config.toml
tokenizer = "char"
encoder_weight_standardization = false
decoder_width = 256
Rows from block 6 of the image encoder, named by matrix and row number. Each number is 500 + 25 x the weight over the matrix's rms, rounded and kept within 0 to 999. All counts start at 0. Numbers have three digits each.
# convs0: expand pointwise conv (encoder.blocks.6.convs.0.weight, 288x48x1x1), inputs 0-47
convs0.22:500489501499497494496482505521506499493494500501503505499493501480504494504494494504513505505510502499491512509481493491498512503502520520495505
convs0.23:503490476501480542522474480503485574514498505545504469450528491507502477469479506500498512524472486506506492465535485457502466530493476507500513
convs0.24:541471538490544525507537469467499502510515514493486534483502548498523525503519510544449460512523488468478493497489506506475516492521462476515481
convs0.25:480472462508444491488457501514464476482531506509521522509527520461487533476507523442444451465472475477532497473530489505465475524523489475484469
convs0.26:495480511469467512514489490483476491467523504485460515500498498469502449483510485494493518536515522494550521508488537504493514507490504467470512
convs0.27:463493505477508493481491492495450522487496479502512493474523512541507487519515477465538495503489483532503504530482449520465481485523513509493471
convs0.28:555420487464564461538451474484512488549460532499504498487543501523476546490502526510402428520481525514413481454475459527550538477546466491530521
convs0.29:568496540473498471472504486472533494503484453500487488519466472503536497474492517513520464506531520498508478501491571435457510489492497475467492
convs0.30:480487483480568519568505447494493600524503447536531459532493446521534472476462440527464452477493496488492504560536442433499431447480501521511500
convs0.31:536499532526528463467495489480541566510521538524474466501515471550542479461488512482505520490464504504544574458455472471481524506512549501534502
convs0.32:538520483475500476490430487500496459496478522524479551537499505509489473513520466493492539495442504497489494546533514490467530540514525477490474
convs0.33:524499522485475491535510427492490506498463527511489490516499499476504455494515465520543481519529521472484504551515520503534507517520493504464519
convs0.34:552499505529452512531557436496518497516467471515492472425511476508501485513462474478493477459504539532572492495503525520474522498507488494537482
convs0.35:507522516525507518488510541462545459491490541458544543512494480509487493513504493491483466483481522456495490478476513506514508478458481529446486
convs0.36:504522541507505510506494474459504512504497501516494479485490467527497479530476502523493542506519503511492476483524502499486493501495520506527497
convs0.37:431470528545503459458475480514518522499512481505455540510471482518502490512463450485499509492461509473500543495506507511514508515479548474547471
convs0.38:503506500495495497499500503498501502503502494508497503497507505500501502502503498494506500507502503504503493507494502499502503505490495501496499
convs0.39:461490482502532489477512513478496500438492467504535526561514511463546515500515491489469509503509545524531468467484482506509492510427497519460532
convs0.40:525506523505529494475516512481447488462514505471490487446514484537541463486454505475422481529469539486496534483518474485501453475477480553548487
convs0.41:513516480543516505470492552480475488513540504509483487503539496480469544516510522467506513533492507498493526521527495534469506457462509533514489
convs0.42:473447489517475460513530543527527485510437521517495501458479569531477503495522504520542453475533490495481508530494511504509518496463500475506459
convs0.43:509502473508522478530471497514451516481471528501541475495482495490483517456512447520494488514503491492490484519499498472517527482493541504471474
convs0.44:494538550513504499488509489530436477511547536482512531460531486512491553486518512497465502503507548562502565526491522509541507537508507500529495
convs0.45:506486508491505499511496509500466505509496481481515488491502501511500516490498497501502508499486503502485491493495477502511501510467510512486482
convs0.46:504503500502505502497503502491503498497501500495503502497504503504507498505501495497497505502505498506497502506502505500501503503496505501494496
convs0.47:539453484502473507469471468462434475535497513478537503553538528559492513476538490542517520526449533497487477526493499511477494447564449494506507
convs0.48:517466466524478457529485511513495488506493494539519520498524528489530505511497489490524506472534536474478517483498505492524486497471492532484475
convs0.49:506498520498495510498484496500503493510492493516509502481501494502497502489490494493509499489495517500509514502500502505513493499498498515504511
convs0.50:501492503499499500504513507493498514501491495504498495498486500506487490508510500505488495494500500509507503503500509510507502500489502507491496
convs0.51:517472531530476458480484477550495457532584476496507539497489505472450460488509524509478442545539532583532535495489506494502494531432490513490544
convs0.52:495518490482487492492477517509521499514498518477508505503501522487516510490516502508483511514529504501521498517492509514504498499504481539504475
convs0.53:471529473497493454474520482473500524459484472508516504516454546524459566554570479530522413470466474529549522462508472494506480461484525488527536
convs0.54:517459515533456531503504495453460495521496494496550514461468462471429564503508505519507523405465502499513598501514425535563460428470542485458458
convs0.55:499512505496502507498501503501501498502497501496500497496501501496501500503503502497507503502507499499506504500504503501503502504498496505498500
convs0.56:505522512493483502522488496470506483495509502502492509480522491504541494503507493492492517517486505506513488517496484502505486511516486509502500
convs0.57:509507507505497512490503510511513500497493493496489497494491510495494491494499491496504499499509498491500501507489503498506500499494495487493498
convs0.58:467505483531486529463520469506497510521491510480512536493497503533490512498530500487548538485486502486532517478519478492516492479497500494524509
convs0.59:488495516512500510503506490497497497503501503516505514507492503496501513500516499485494505502507520486504501496507507520494515530492504495491508
convs0.60:510499521476470511511494530484486523539547477508537492474526481500482491540496500546504525479505546482498528476471486571512486459495490536472507
convs0.61:493497523507465501497545464506457561488480480541579491529551495479463539498414444504497530473489490503522531508532461491460476525460509532491504
convs0.62:499481509502485494514515481493496496534467551496531494480480505528472526489513518548522528498511481467499501492500508466485551490503485447517434
convs0.63:493502509498505501493504495502495501526480503505501501508493490477489503491509510504497506490505498508503497504497507501504491509502516484494505
convs0.64:473485483541464528482508481524462504476518514473496514484489488510508459496471507525522500514537527501528525483460524487505542535485477536508545
convs0.65:542482537523522478498536445527478512497487468528535469465490464500504505531441515510522532525474439497530532481547511520563525513529534495547505
convs0.66:466426468480533535536464481492498503475509484525530437530536516507459560491505515524497467464452502482540499537419542518464521525453461557489516
convs0.67:523489500480515536486511509503470524482528464496494521494458477529510499496494501500477460534486491527523488499497467525480525513495486494501479
convs0.68:510515481510504522483530476492474511532527494504522534500484491493517484508472506483510495491523497511489471534508500496517483462518511483500514
convs0.69:501456523496520487534490433427523538511484491450495479495529515542520555532579475470420493522463547530485496517437453510507528458499516478495541
convs0.70:508494501485506567482499453464487480505494496500494489483530472496517486492524460557486517503523508535491500554476497455526464449549495504494501
convs0.71:481543449495518538542536460547515535544565526492452527497539451519547510530543473545484483533478482529528493519437586510559461480477487464506448
convs0.72:506512483512507496495495502503502494519526474516493506480488500483495509494504493487491507503501510519502507506506496521513505501518509494508491
convs0.73:487496514497500482509499476501509482487503501484536490500504513497496485513498500492483497480492523471525505491473498508517500517504535521508489
convs0.74:523457549539542466441516527506408492536460547461555483481520458522495492534463523429446495484484532534465547468497462504508542544487493485449452
convs0.75:528485479504479504498508485546486499471494505507506471507513494525483503509472537482510533450482486518505538555501536471488519478469477504509507
convs0.76:486512511510484489505494511520500537490495486501509507506527493480524502499460488526451531475486501494488482490528489510486491475480506508489471
convs0.77:530504480468473511496463507510524473497520514539494477478558528473490487466502446525448509541470558524504498481483507546487501511536511496533515
convs0.78:495525527502523513492484512519519483495478476489494523510498496486508493499493501525453487513467500484508481526509515504481532489495461519475469
convs0.79:503510500532485518504498517505499492502492498498507511505503489513482495489509501477498495502498513511494514507498501505513493480493506511498480
convs0.80:483504505539489488520513548474483516570506549484491465532520463465507505521564517511522516486525540513514544521489508488495513522472577512507521
convs0.81:526504468535477513525506516483522513492504473541501493502516469516495507515514478476503507501484503515510526498491489520554456509531482490534499
convs0.82:533516502475527527531492522502497481510503484454527504480540510525544483469480490545487538470506552468485479471512462476489496457524476542494474
convs0.83:519499539518499502485475495489533492499475516500501516492465539536493493506503493505478519524547522515498506493530475477465517474496492479488439
convs0.84:470547524501427492535467523497475483521547493477526471523511502542506508488546509563501461539532502463472501480455527496519550479492491440519505
convs0.85:502496503507493495500486493500496507497507508496497492503492496508495509507501493504498504499515496493503497498508503509491499497499495495496494
convs0.86:557513517468488551508485502476508522506497482546496527526506536504515509482484481525493477538453540529513498484522451500494509499514493486486478
convs0.87:497475504519522501466476490489499474493520524498565547516548490509511496558536516485514498497523528501470496468483506548488464445450505508518550
convs0.88:541483475501520500518524470434518479500507528456526456514552446472496548461525455536508485473512498507473526506525529572544540544481468503482484
convs0.89:497502502501502493509498489504502489500493508498496495503501493504493505498504495514496505503510476495506518514470515497503507509488489500493500
convs0.90:501503506507505503510483488498492493502496498489488500492490497515501508495499492508490494502504499495499506507500502503501495511499512502498489
convs0.91:530498500528524512513503514496543486491522512494485512502509524529498523488538513502462530534459507517488497470481436483475518522514451471470470
convs0.92:459523509468541494545517490545476482524550441457518462468493460509483457453449526496537502515504519533486502474502515474511506493540496493502432
convs0.93:469489491467520526468504468499495496477484508496452526467574546537485501532507506495500479522566494525523515505484532534474562486474568496504472
convs0.94:471529541536467519504502499513486477446484530487405458506518472460486501496541541540519451575521520483489524526466483451523488495502472484503538
convs0.95:517504522499510507536499503532533521477486494513501523459496468465499511534511506503501487503469501501500487504469538473481471516524489474491499
convs0.96:564459524449511515518480478538495505508508509494489478519515478461512534503456475472472566489511464477527456528468500523497512493509479530521500
convs0.97:466499521502516521513483489473541476523491490534453519514486499483484510521516501492442519522473502494538519513496508513510515504490451497508443
convs0.98:446457493517517450492466454509468495507488487517486466490463446518475512532497501472480506532526490481525533490479497473501470495522516518440542
convs0.99:474523501442561514551487538499497509476519512535545499496488550453550545478481502532537521507489474528472529448477527558549524452507523505553508
convs0.100:465522539514490490517530508548508470598459517469523466532471544503511476492472545494475487508486512513476567488469503515531506456498488495510477
convs0.101:460520468515490507510469510501484472485474485496543517478496521492498530480530501450540500486501446519515495512487490490495513492506465504528515
convs0.102:466482464527437474471557448512436512525485469531511479464503495523479524511439498508527527490452493502485500498509536494532549459560484524523467
convs0.103:496512502492492515513510494502504498516486495461545475484507485493483512530492513510497525469482485479467495536482509492482523499486527488500496
convs0.104:504459531543498491474491522472508489491527488461508498512517494527499483528461468478524493480508503497493474501464477528497490487502502527503491
convs0.105:488501459519490532479453540483516457476501513450542493503463505495526520469510504466539522514460485503482501523495472479437492516528538452470487
convs0.106:506509498508499505508489495492488493491504494493486498489493495508509507496503495502499509488500506499506500495499506507494507490502501500499491
convs0.107:530532482516502515511472495467512438494523504465495503464534516492510528453511517505457525490479529490537505497445475519482538473443541524502540
convs0.108:497506511505498540500471502483486482502474527475485487496516487502487503522488510552536502481484515515520481490508532469515507491509488492487504
convs0.109:474500486537503502494497449521480495508506480528460485497526479491522452482492481511443542510502532516510460462507509543509498514521519546489483
convs0.110:510545524521523480506513488520515518503489506498497515506497517520494513489492500474525503508473516525520470508503491502507505457502515490476462
convs0.111:480510576535481485527532478529489534453538523492529490449516503523492534497484534510457512522445485539465523568473541526546506510445512483461524
convs0.112:504525469474547492507523514546492493576521478558511593474521561517513503507474538490482458547517544522562545489503551516556484482480529489519464
convs0.113:524520548501495510482474467481504490490472481539499491483471457518411502551504520544504517547485548494467492488503498493472447446486489430514491
convs0.114:519474506500492495478481519466520500506490489491501472507491504508484517491511513498512511504520510493485501496504496514488508484487497492504516
convs0.115:485515506501472508491512496504515506489502507498514498528495513474506499494492490517509511478506500495500484519521507517522512504519491520506530
convs0.116:498510502510504502492501508492503499491495499504499485505501496493506501494505495504508511497502485510506497507501498501503501500496492507484492
convs0.117:497516556490526490498487497507488538496493528497482536515524530529469544480484490485480483496487545489528526481507524477504477480481482485507479
convs0.118:499543492462488463509509446534518535511521488485452532535491508543520568474496538481481476508506511482516499540601547539513563483467452515482496
convs0.119:505454513490486535510540449497504487470582521428456508498510495521543558502450496468477517540510466514429507483486494499553523566496518521502487
convs0.120:487501563493500482537541485492491509494543532483494424501508557515487521492519469528534499523529484546485405469547489460554494500491519495489477
convs0.121:498505519501499496494488510508497500494485491492493488498492496502506501494481484502506492500502495500502501503493517503501497495483491502483516
convs0.122:572445509446490500559509458502457463505492481478520493458491481556487460469519513513560511521495517475492542517451444511409460493512540481449435
convs0.123:469483483477455536525443476512480530491472572527521582484540577526494521471529479484476497507450533494551563574445557495535487504521513477510479
convs0.124:522439483470473453478549475447521512563483480466502552524465518493488481470487532516471464486485534520510495557440433457520554509478480526451466
convs0.125:450504524540492459502481506492524489483463476471517507497496531480517510550506518451537475529550513532469531450535501513506488528487525496523510
convs0.126:484499495513497502497505514499515480501468497505493490500458496494497511484504503517515494474500479505507510498485481512512489504495487517487502
convs0.127:486485498501558481494487489496489493481499498475520462478509480483503525514521496484493465513474549504443506537473435498491458462480476506515472
convs0.128:504503507492502484487504492488473501497500483495486488501489501501502509504495489493487500499499492490494498503491495506505512491494488501507502
convs0.129:455514481522496496573486540501506477508471443462571484488516505468519531520492469510517489493563488561480460504551499495482500490509548489508496
convs0.130:542481485517473480497517470532493485470491489496484484508535508491526505515455502488496553443489512495502496491527491519462487501543497501495518
convs0.131:477529559512568456461525469509463480461492519582487492541497482530521499508571493550467481523518508505492556495465463504537546564557545473537522
convs0.132:508497501503490491466505505496516534492494493497475509509487487500500498493485496482538496517517490506503513494499507520493506511521468497488505
convs0.133:522504506524483531494532496487446492545493475502426540494531436541527469530482520522489521523488519511468480473439567490556490509477509473494448
convs0.134:495509505491519488476517517496506450456508545470470505560553498501488502522503472536540484463512512493461501494499518502507467474512520501530525
convs0.135:522522536533528509535487457575469490441474488493441530452500487527517525515476492529457555454462508515520474467474448467495513504473458500490434
convs0.136:473474491516471518475447495511521501538481521500523503486525488499495496492453467554506475529519501510485504491477498516474493553482465517500461
convs0.137:500518519467456466569490464506549438546511525517440480549468416534504531498517508520527445534544519460543521524516535528536557495417486512495497
convs0.138:539521483537464535493538493456521491490477494515486549527540543442560520512533539478517477532476523494488496463494593472497506467402490523498502
convs0.139:540484585533479517533453515465443559526515448537515470549512487554481487513490489539488476533477478501523470473489570488478550531530502555503560
convs0.140:483467461498475469462499487492485473472501487531513462464535512493474459479479489457512550542522463514489472504476496480515533468457405501465497
convs0.141:453500516535532465513514492471478511495503449485522495476516488504499473495463480496556460503483521448505500504495474492467494508476492482525526
convs0.142:508507504522511504496519447477505517492493453458509468492504494528537493481490510497531514497525473521553504482499491545511529477472525497549502
convs0.143:502512540491519503495498487490510497489484485490511484504476492520497499463526479519503487486486499509498502525506483490474508489516486498467513
convs0.144:483519506503516491510492491491518505509507468491482519505467495526473498497492501491494500497493476502511470517485519493522492505485492490518471
convs0.145:438536493499528479558489468511531522497540510475482473528507518532574522462540506482492424483507514533500468453478514500502512439500496461462499
convs0.146:495533526494491508448565491430490496446500499491500528462489501504512552511517499502531485498513503517500524451471548486522462425453569550496435
convs0.147:484501545493492502492462515480475463537483471520537485498494514520437487517503496500498503496507462498489474514495488484500509505485539514507521
convs0.148:465564568483497494551484503483530533506516488498445515463549444462496499470513502500521484531547483529474511494504504541537456495480519503508509
convs0.149:521489529482525519521550436495450519506603475521475508525534524557534457482519433536532456534481501527563522512495479545521459518555532485537444
convs0.150:496502500494500501505494501505497491500490491501507488500499492512500507491499494502494490505501495492492504515494501501485488502490499505491501
convs0.151:506503496496502480509499505513488497507501498505509492493497508518491504498504499498505494492505498495509490508507499511495489508495493500496496
convs0.152:505476489485458494536548498498533507484424463483525509579489512499509520459519498527509488500529505468480493507537497492506520490561543497464491
convs0.153:471505491505513487495502535532492500512480515512483477492474504500451510500499519493502486529524505533517523484515504513537488504512518483520464
convs0.154:501471516464515516537507528504496493535532489530484476462519472528525513459460509492501504498487530478513525492483473517497467495518528484512508
convs0.155:476497528489539507505476497486510528484470519480511490476485469493500512500524478497491494507495518502519504510501515520505523498498495501478511
convs0.156:474540505535503589474465475554460507492518515470453514596481491490498547504511512454473468467428441523432480593494575528515517479499514490527498
convs0.157:513505501510493488482495481501488509504501496504498502510487491527515509439500504484518486496504534510491536511476527491491493520480525495526490
convs0.158:503507503511498508495491535487485493500520519476505497474515471511485491518456493456484495518531509517506493468535496469511520461484478474472498
convs0.159:505495506481479516464476534483475501483486515479498510488510489482499516500484503509497531505494513530526476491549523511495497496535519493502539
convs0.160:467471514548486524463506505498491470487521513539500521512479492456467489492485471496494504507486480476532480515472481511521493545496492488493527
convs0.161:503490531461476544493537475510457543515475508447500524484498543559467537545534489477407477495524490432515474476538489549498551488524506468506498
convs0.162:504479530505490522433445554521442491483528483522434477467559524512488527508534479463479446513501462501481564471510495554526446481486544504454499
convs0.163:495479520520534511498466464494483475501504546497496530479491488473501499457504475528476516481503494500429471485534492514515442525520498498500523
convs0.164:444515485551503472529495457503463478491554473485482500541486473530497536512490485483513497503563516467508516556493490501475551502521518461489501
convs0.165:535478502513492517540475539562484488464508525506507467449507487463489493520447464504453546451489502533515505465476517488500490487457497500425496
convs0.166:510458508532516456497466493487517526534493470493473471489482478485503508498504536509517544486507528545475452492520550505493484527485504524519532
convs0.167:457485517496523510523547459492533589480519457498505472472548480484506508495483460451490423536496612534522460558453501490502489501497501511510502
convs0.168:483520534476496536490480470512499470516489494516496513500509502529493509503481501508477505496527546503497510507509514510522513519531463478511509
convs0.169:500467506479511471484515507490522474512489503502528484495503475479498485508480490516504511511515507484505518493510495509484490490472468516503499
convs0.170:497548503559496441513489502469488452461475492488498554418539521577505499477525517491453512541469535485527513504431523520509484501485522495486502
convs0.171:489499497510471479518515506490509501492510496522491521502498518484512529457496497510509501486487529485497491510540504527499524485518506474497491
convs0.172:506496515491488505499498499496501503506494494499505479497485496517485500481496521503513479502493502490489498509493511498509509516487487507509521
convs0.173:513496572476478500488445525482508449497526500492488515506491466498508558493488502469523491522495456467464524497490460527481514538498446497562518
convs0.174:487523493521522481496470488489515489523472538513489521478489547555522532455487517527414516538514468454522497500494543481516541500513489523482482
convs0.175:455533487527484456507545492446552492495484492562493507521477496512459494479462560545504511507482464469534514516481531559501480521428440492499441
convs0.176:505509508501499498493483495503496494506505504496491497488500495501511496506503489497500506490503491496498500502497507498495507496509495500483501
convs0.177:491514479494490507496496500503487498498500520507500498501495493501505502498503498510505520498522503504491497499492501494508495516485506496502505
convs0.178:494462490474524522505531503549461479483495461458469484489453499479463460532475518553490471583503537525545513476483478497526511522488554507484484
convs0.179:487462494540460457517464548508498510502503461525518502470516529494495487489506444465457571496516519515494491466481522529523534476488463535525496
convs0.180:524503555489510511486491501481492503513472501472491506514497535524496491503527514521490495491515498453521481507476514485473515492502497516493505
convs0.181:534502550520484543512535497524555518506534485470528475462490528525497501479510531504488528470465529505512475442494517510462521498503493483514521
convs0.182:508532572480450455485462462521479536468497496523505534482490506532509506564542524477521437499438484489583460535497524496574508476491523510492487
convs0.183:487499519491429505497448428461465470522483567485518500461498508480508471493465479490524489567547493507512572582517474509517454473514521558473515
convs0.184:514513529516502473520525489511489494532506518486533482504499477506497495447488501481489538510514524493503488493497502494498500508493512492468497
convs0.185:542488465467457495456512445466506513556525536510481507525502518518497494523526551469470583536512544501515417490455482500591495526465527454468453
convs0.186:435542546540523500498503464478547467542506549470535519507452548518499522539531513464520484551487534535504530499483548486490534480439519469533464
convs0.187:514512513520523501513483499488483500491478495508508486504472508497482500511504483515498492492493502491509493499509513529511513514483495508482518
convs0.188:510517519528488530552521508498485487500510508516428511503530492466515454542476483481463449548541540495510550516469520458500530505462484494459540
convs0.189:519543521454505437480519500499452483504523470523558482520558527493512479485542464476479495493474506469543503482485479478481526488512511511527532
convs0.190:524482476447515479494478522489516490498492537491557455443502482530468513547473489474548511484462543518504497467507466478526526509498462503487518
convs0.191:503521479476559475541523487494473504479532589531444501513495478478551472578493493474452444486491407493500481486476523513478469474510525528532489
convs0.192:489545490485529459514506499485474477502512431444542524515434528568552511506506443469508469521497472526558572546470503451519560494487481526483514
convs0.193:486486505485519486508456500483514486487479477502505521487491505497496480508478491507491509507501488483507502525490466487490500498501500511519497
convs0.194:522479492521495503509516476509498502521509533525504478482474482523482513448518527520512535496474505492504481497488488461505509493501483496536508
convs0.195:488484516511477518524492501497494483514521484480511488511497523484528509492510499501495506480517522475497486503521500491496485514506513486505485
convs0.196:515478511513532481471510461488540491494511465482507463507489461514486475488519519478489505473527527470507505504496511463453506533491471460513502
convs0.197:458480539536475465481517538455503506508541501549528540416533518508471490506481519468482449536475481464542517478516493505473549503484511420533502
convs0.198:499502511496504499499494501491502500507492499499509497499495509498489494492501504502493507497497506501505495494492501498503497497505497497485503
convs0.199:453495473505473447544487511482501511552505491483548492486502475561544500541475443478544546536492510471506438497475525527487510490538498528515469
convs0.200:496491477507522536474509478472506518487490491504494483504510496501508488497463520498501499497491493529510496501507516516476531489479505505488480
convs0.201:527506507510495504466495506481528505515494497512490493487505516500487520502513495497501497502488476479474477487485485502516482511486464503548510
convs0.202:521496520530459471507472482475478508526472509517550519480479541512502431473433450505524472520521507487452502495512468514498499504500518528513523
convs0.203:508508502498515488512490482510495492507489490495495489503505511495506480511499489504493506482502497494494493509494495505507504504493495503487503
convs0.204:503494498500498503493502503493502517505503487508499504500503509500494499494488496503509500502508505499501498507506503499491509493497488495509508
convs0.205:445454491521466510468478514491445527481541484500469510488525500438489488465466514544454477605473441449571519516504493529491544477491481462492510
convs0.206:518480519510486483496503516503481503490528512485508499494471543496489483498513500491497498525540511507501508508500502504532505483487504518526508
convs0.207:501502513491492526487508520493496511487493509483481492512517518507488507494506514511515521509490490514504486509483499511509513493499507491474510
convs0.208:478501486518458490512458508516513465504495530481494542485502507501487486539465488502534506517527557509455494478494509510515498505474521471506470
convs0.209:491469473533454555482544500533485493518464498472496518512526489514464526445500504511541478476485515543520494521511459466523470514512484531491509
convs0.210:453559501495490494491482451470511512487429459482552486501500495473530472517464435474513433506538512521515518507492521480462538511456541483468519
convs0.211:495532496546488488500466480474496510489481479510498496465494509505484496492511478482496452511506490497525486475483474482489503513499543478502509
convs0.212:531463519522524474567562534457432496499494432479519546506577480548571461451518443539524496545459477538553513496439489521472507451502498485500412
convs0.213:468513517500465517504471489490483504477509505506493531502467493505501521499502496502517489508483504489534558467464528483494506505514505480508475
convs0.214:526451536493492479494429486452467470493498502496537542508540449566526491496472429520546491513478471497492536531539471506485534488496476498544474
convs0.215:517445492534528490511489479511480456486508524504453527486508495462517454511513483507452487458447486507422394455521502552461493552568555487513564
convs0.216:499494515511517499488500498497495497499504502493506498503494499510495501494497495499497499495496500501494505498500493493496499492500498498501511
convs0.217:505518538485474502469490513469492447532522515560570518484493494514509414429473489486495482515458498503505518484486469521507489487471494482527473
convs0.218:509485517527474500504493520505523504491494491498505484477504525513515500493519499506503540517508492471513489486478491508519523470532503548472484
convs0.219:518477513508480493476483483488531502482473507477499454554487526482524493464504490563508488472475498498489508525507481496512512509538450485479481
convs0.220:494510498513505504506488502499501503493493502495495500520500496499491489501506499498503493506490500483498492502498497510504506491499502509499497
convs0.221:544480511459473499494518510545494516551478480493511541489536489458471560568513540482548490563561527584489502478504519451475450546456544468543498
convs0.222:505480498515496478511516504491470498506553500475518499504521499479491536493506450494473558448543527493485483480485494494491516515518528503483488
convs0.223:504509495500514478495489517481490482551494518499445493508452487506481527493520521517506496526498411511549505552488516513528497470503481536489521
convs0.224:543499480487496530490498515483492495551489465522514485512565461511478465518494495513474450528525492497542502484501522497469480487509453452502495
convs0.225:523530530557495485480466455473534438450517545508482449511524505469485496521503486523548490494540535552545564499513509493527523460504460540446477
convs0.226:504468508499497497478521495474512474501504498510508500484485493497474497501483489510481518525508502480506510492495492481492477489496505478491525
convs0.227:470460469531512516479478506522436507558462511522482468504526519493519516515517509476503476496459515514513461474503529463485513530524537519510460
convs0.228:424476521507491490500518511545463507495466459495452456452530555485425507512486501452468491460505447466490467534443517477463495487472506514545506
convs0.229:535532539547491505522497501489475525455457521541454469479506524525539481486502514495457505493484483482488477510500461461498494528498508492494509
convs0.230:510523504494502506491532476497462485515506494512509505496478480497520487503481495472488487521524535476513499468490521484504511529496498483506510
convs0.231:533503509490489530514502471513475487531528522486457515470514525522512553504503494510501506514486530535489480497518500517529500525467514496479501
convs0.232:522514482547492437527467523488471418447522469487537525499570490542489505548498485512488497491468474465526486493476492509498491435479501520443527
convs0.233:488406478583495499484515506543477527471510523522533530468454486505491498519472500506521505484475523528484518519484492497528521548492501445483545
convs0.234:571490524491496509433534522491467434524473431543516453502499499511532524508535554499488497483495454536458517566464519477433487522495478504499466
convs0.235:545480485500475473524486517444488495500501493533444521535505516527521546492510537484548525496558490484538476482495517482483444490476447476533500
convs0.236:453537497527551546516480499498517522516425480504563497458509451499514532483481502453525495515516517470511490500502448419509536484489500445490524
convs0.237:518508528456510464521485523553497493508535553484569509492459503519522549454483505513492471472529515467558518519534514468500529521494496553502496
convs0.238:492496546496503472536462511477510492468467505519558504491461464493518535501505498503504503509504499492493473486520514495527532485509512532467477
convs0.239:494525490521503504464497509490484452535514528474520500453509473515458501534542513513504501534491500532472469461463480500538466504465482459517520
convs0.240:493491502531512519486474536500486472487494522476533491493513506517465480516520485492498499491475511506477464486498480516540487491462469488508515
convs0.241:487483484466431505498433514501481485463491463517452523496440520490517536528501495495568500475430507487517485486480511513528513508491443469562484
convs0.242:488507524504475494509491471482478512494488495492516461477511517500503519539538464508491482495520465505508514512508517495508514454492477498517526
convs0.243:492492488501522512463520493483493476492523507511500464505501488532496499499489438496518468494486488495486501478486492509522453491478522495470504
convs0.244:492516503504523508516471510481515508486473480498483499480513492489499528491462503481494490510487518496507489471494479525504502491491530504474501
convs0.245:545457503506525487508456475460502500518474494535482499497474515526466510496478462549467476501546513485495503485492504502547534491483476483491552
convs0.246:517486516511508503498509485529495530477491473493484468501528484496515490476517475513481520496500511499518496505507523509497486524524497510483517
convs0.247:507512513516518493484499513504504493519519494501517509508480511498501495499506499502497481505501500494517504492506505510481499489493516504518470
convs0.248:513509518503496507452513486480438471522474517511503532497498475572496479516521478495521558502522516509424475540532476516517548516507515479524526
convs0.249:492511504501502504493502493503488501508498500489504504500496497510494512501501508496496492501499509500496510510502494498498506496502510496500507
convs0.250:508513515520524499494508512484492554469474478488493496515462474522540495497515469461533463518514511489516532518499489516523503508479482485539527
convs0.251:485537529450452508462526444476481491498552505472427484497547537502530558474461530480526474557489534511516498472533466443485520477518515498500521
convs0.252:479489525453496526479470504523499503546528554498470466481428437535552564496505521431535562512437513502476526462505465439479461504437489484503489
convs0.253:503508482525501478469484524525491485511498501477488465493473471524508500512494478471478499521515499490490488531505490515524490514516509499494525
convs0.254:492500470510515513490509545518480486501518585554493537476519481529469507446506546431476495536506495496524512537463512492496498471458410461490466
convs0.255:484483542533557529483482489486535468567515554508462466470501494541500497493548576494524451445488457468463448489500528525529499537463452489538437
convs0.256:426546483515500515539501501512479593497517506479452478491521487529474565561451534489511452544496564492450451473482519464551463502599529520456482
convs0.257:444506503481496523480453491444510464488520499484529554453464560500465519500501521520495558567474512528543475473479461460436478531470514467503546
convs0.258:493478497504480490500501513490483499483500511518482483514521483471514485481519470527530455517532488504499520543496492510514523493508499480499541
convs0.259:533449538477514501534515464460553560476457564475512553435533554549490497514523530609415414526472518481492507451482502503480538510507482490491458
convs0.260:486522501513494449506492493476485484512497509486532496500494513516492511506501477515482484504485492473526523498512513503495475477477508518495530
convs0.261:503547488523496549484495471486469548546482509512526439530519472495530459529567498504438532482547531533504475493501461445527511479518490484547443
convs0.262:501504497494502505493501503497493504498501501501494497499498503499505501499499491496498500495500507504491493501498496499502508496500501500499504
convs0.263:498501502495503502503500498498495504498500506508500492493494497497506495502497498505504493511502504500501496504505500503500505503495502500493500
convs0.264:525490478505513505463522469482473494492500547540518482505509487494477516510517506509484518454491507495482499488539512535470531556485505520539510
convs0.265:541501497495509512473550557476520518519443489499527521447548525465512534528532504452493489533467544482532476466487545469555561494436500481478514
convs0.266:522547490506510518481515501527510505484521512512474469506523532502449517516482513507484490490498525488492470529497534490486512478518523514519496
convs0.267:568500480535436543487474469507488489528487496509491470518491473509481464457473499489516522503549484490475485526540533522534556512483563515495556
convs0.268:493451526508485474521506483414523478531535470477529464486503473535467509561491468490457523531501512443493474459537460521503535450523493517463494
convs0.269:477559547521536533507549428516484478482406502525478508437527488531519504485526422416469482450519470461516499529511517545513530534481457487529490
convs0.270:538480498521490476511513488521491498537490509477490503495493524507508480472469493502491493488472492532471498512508470486490497498484500521489481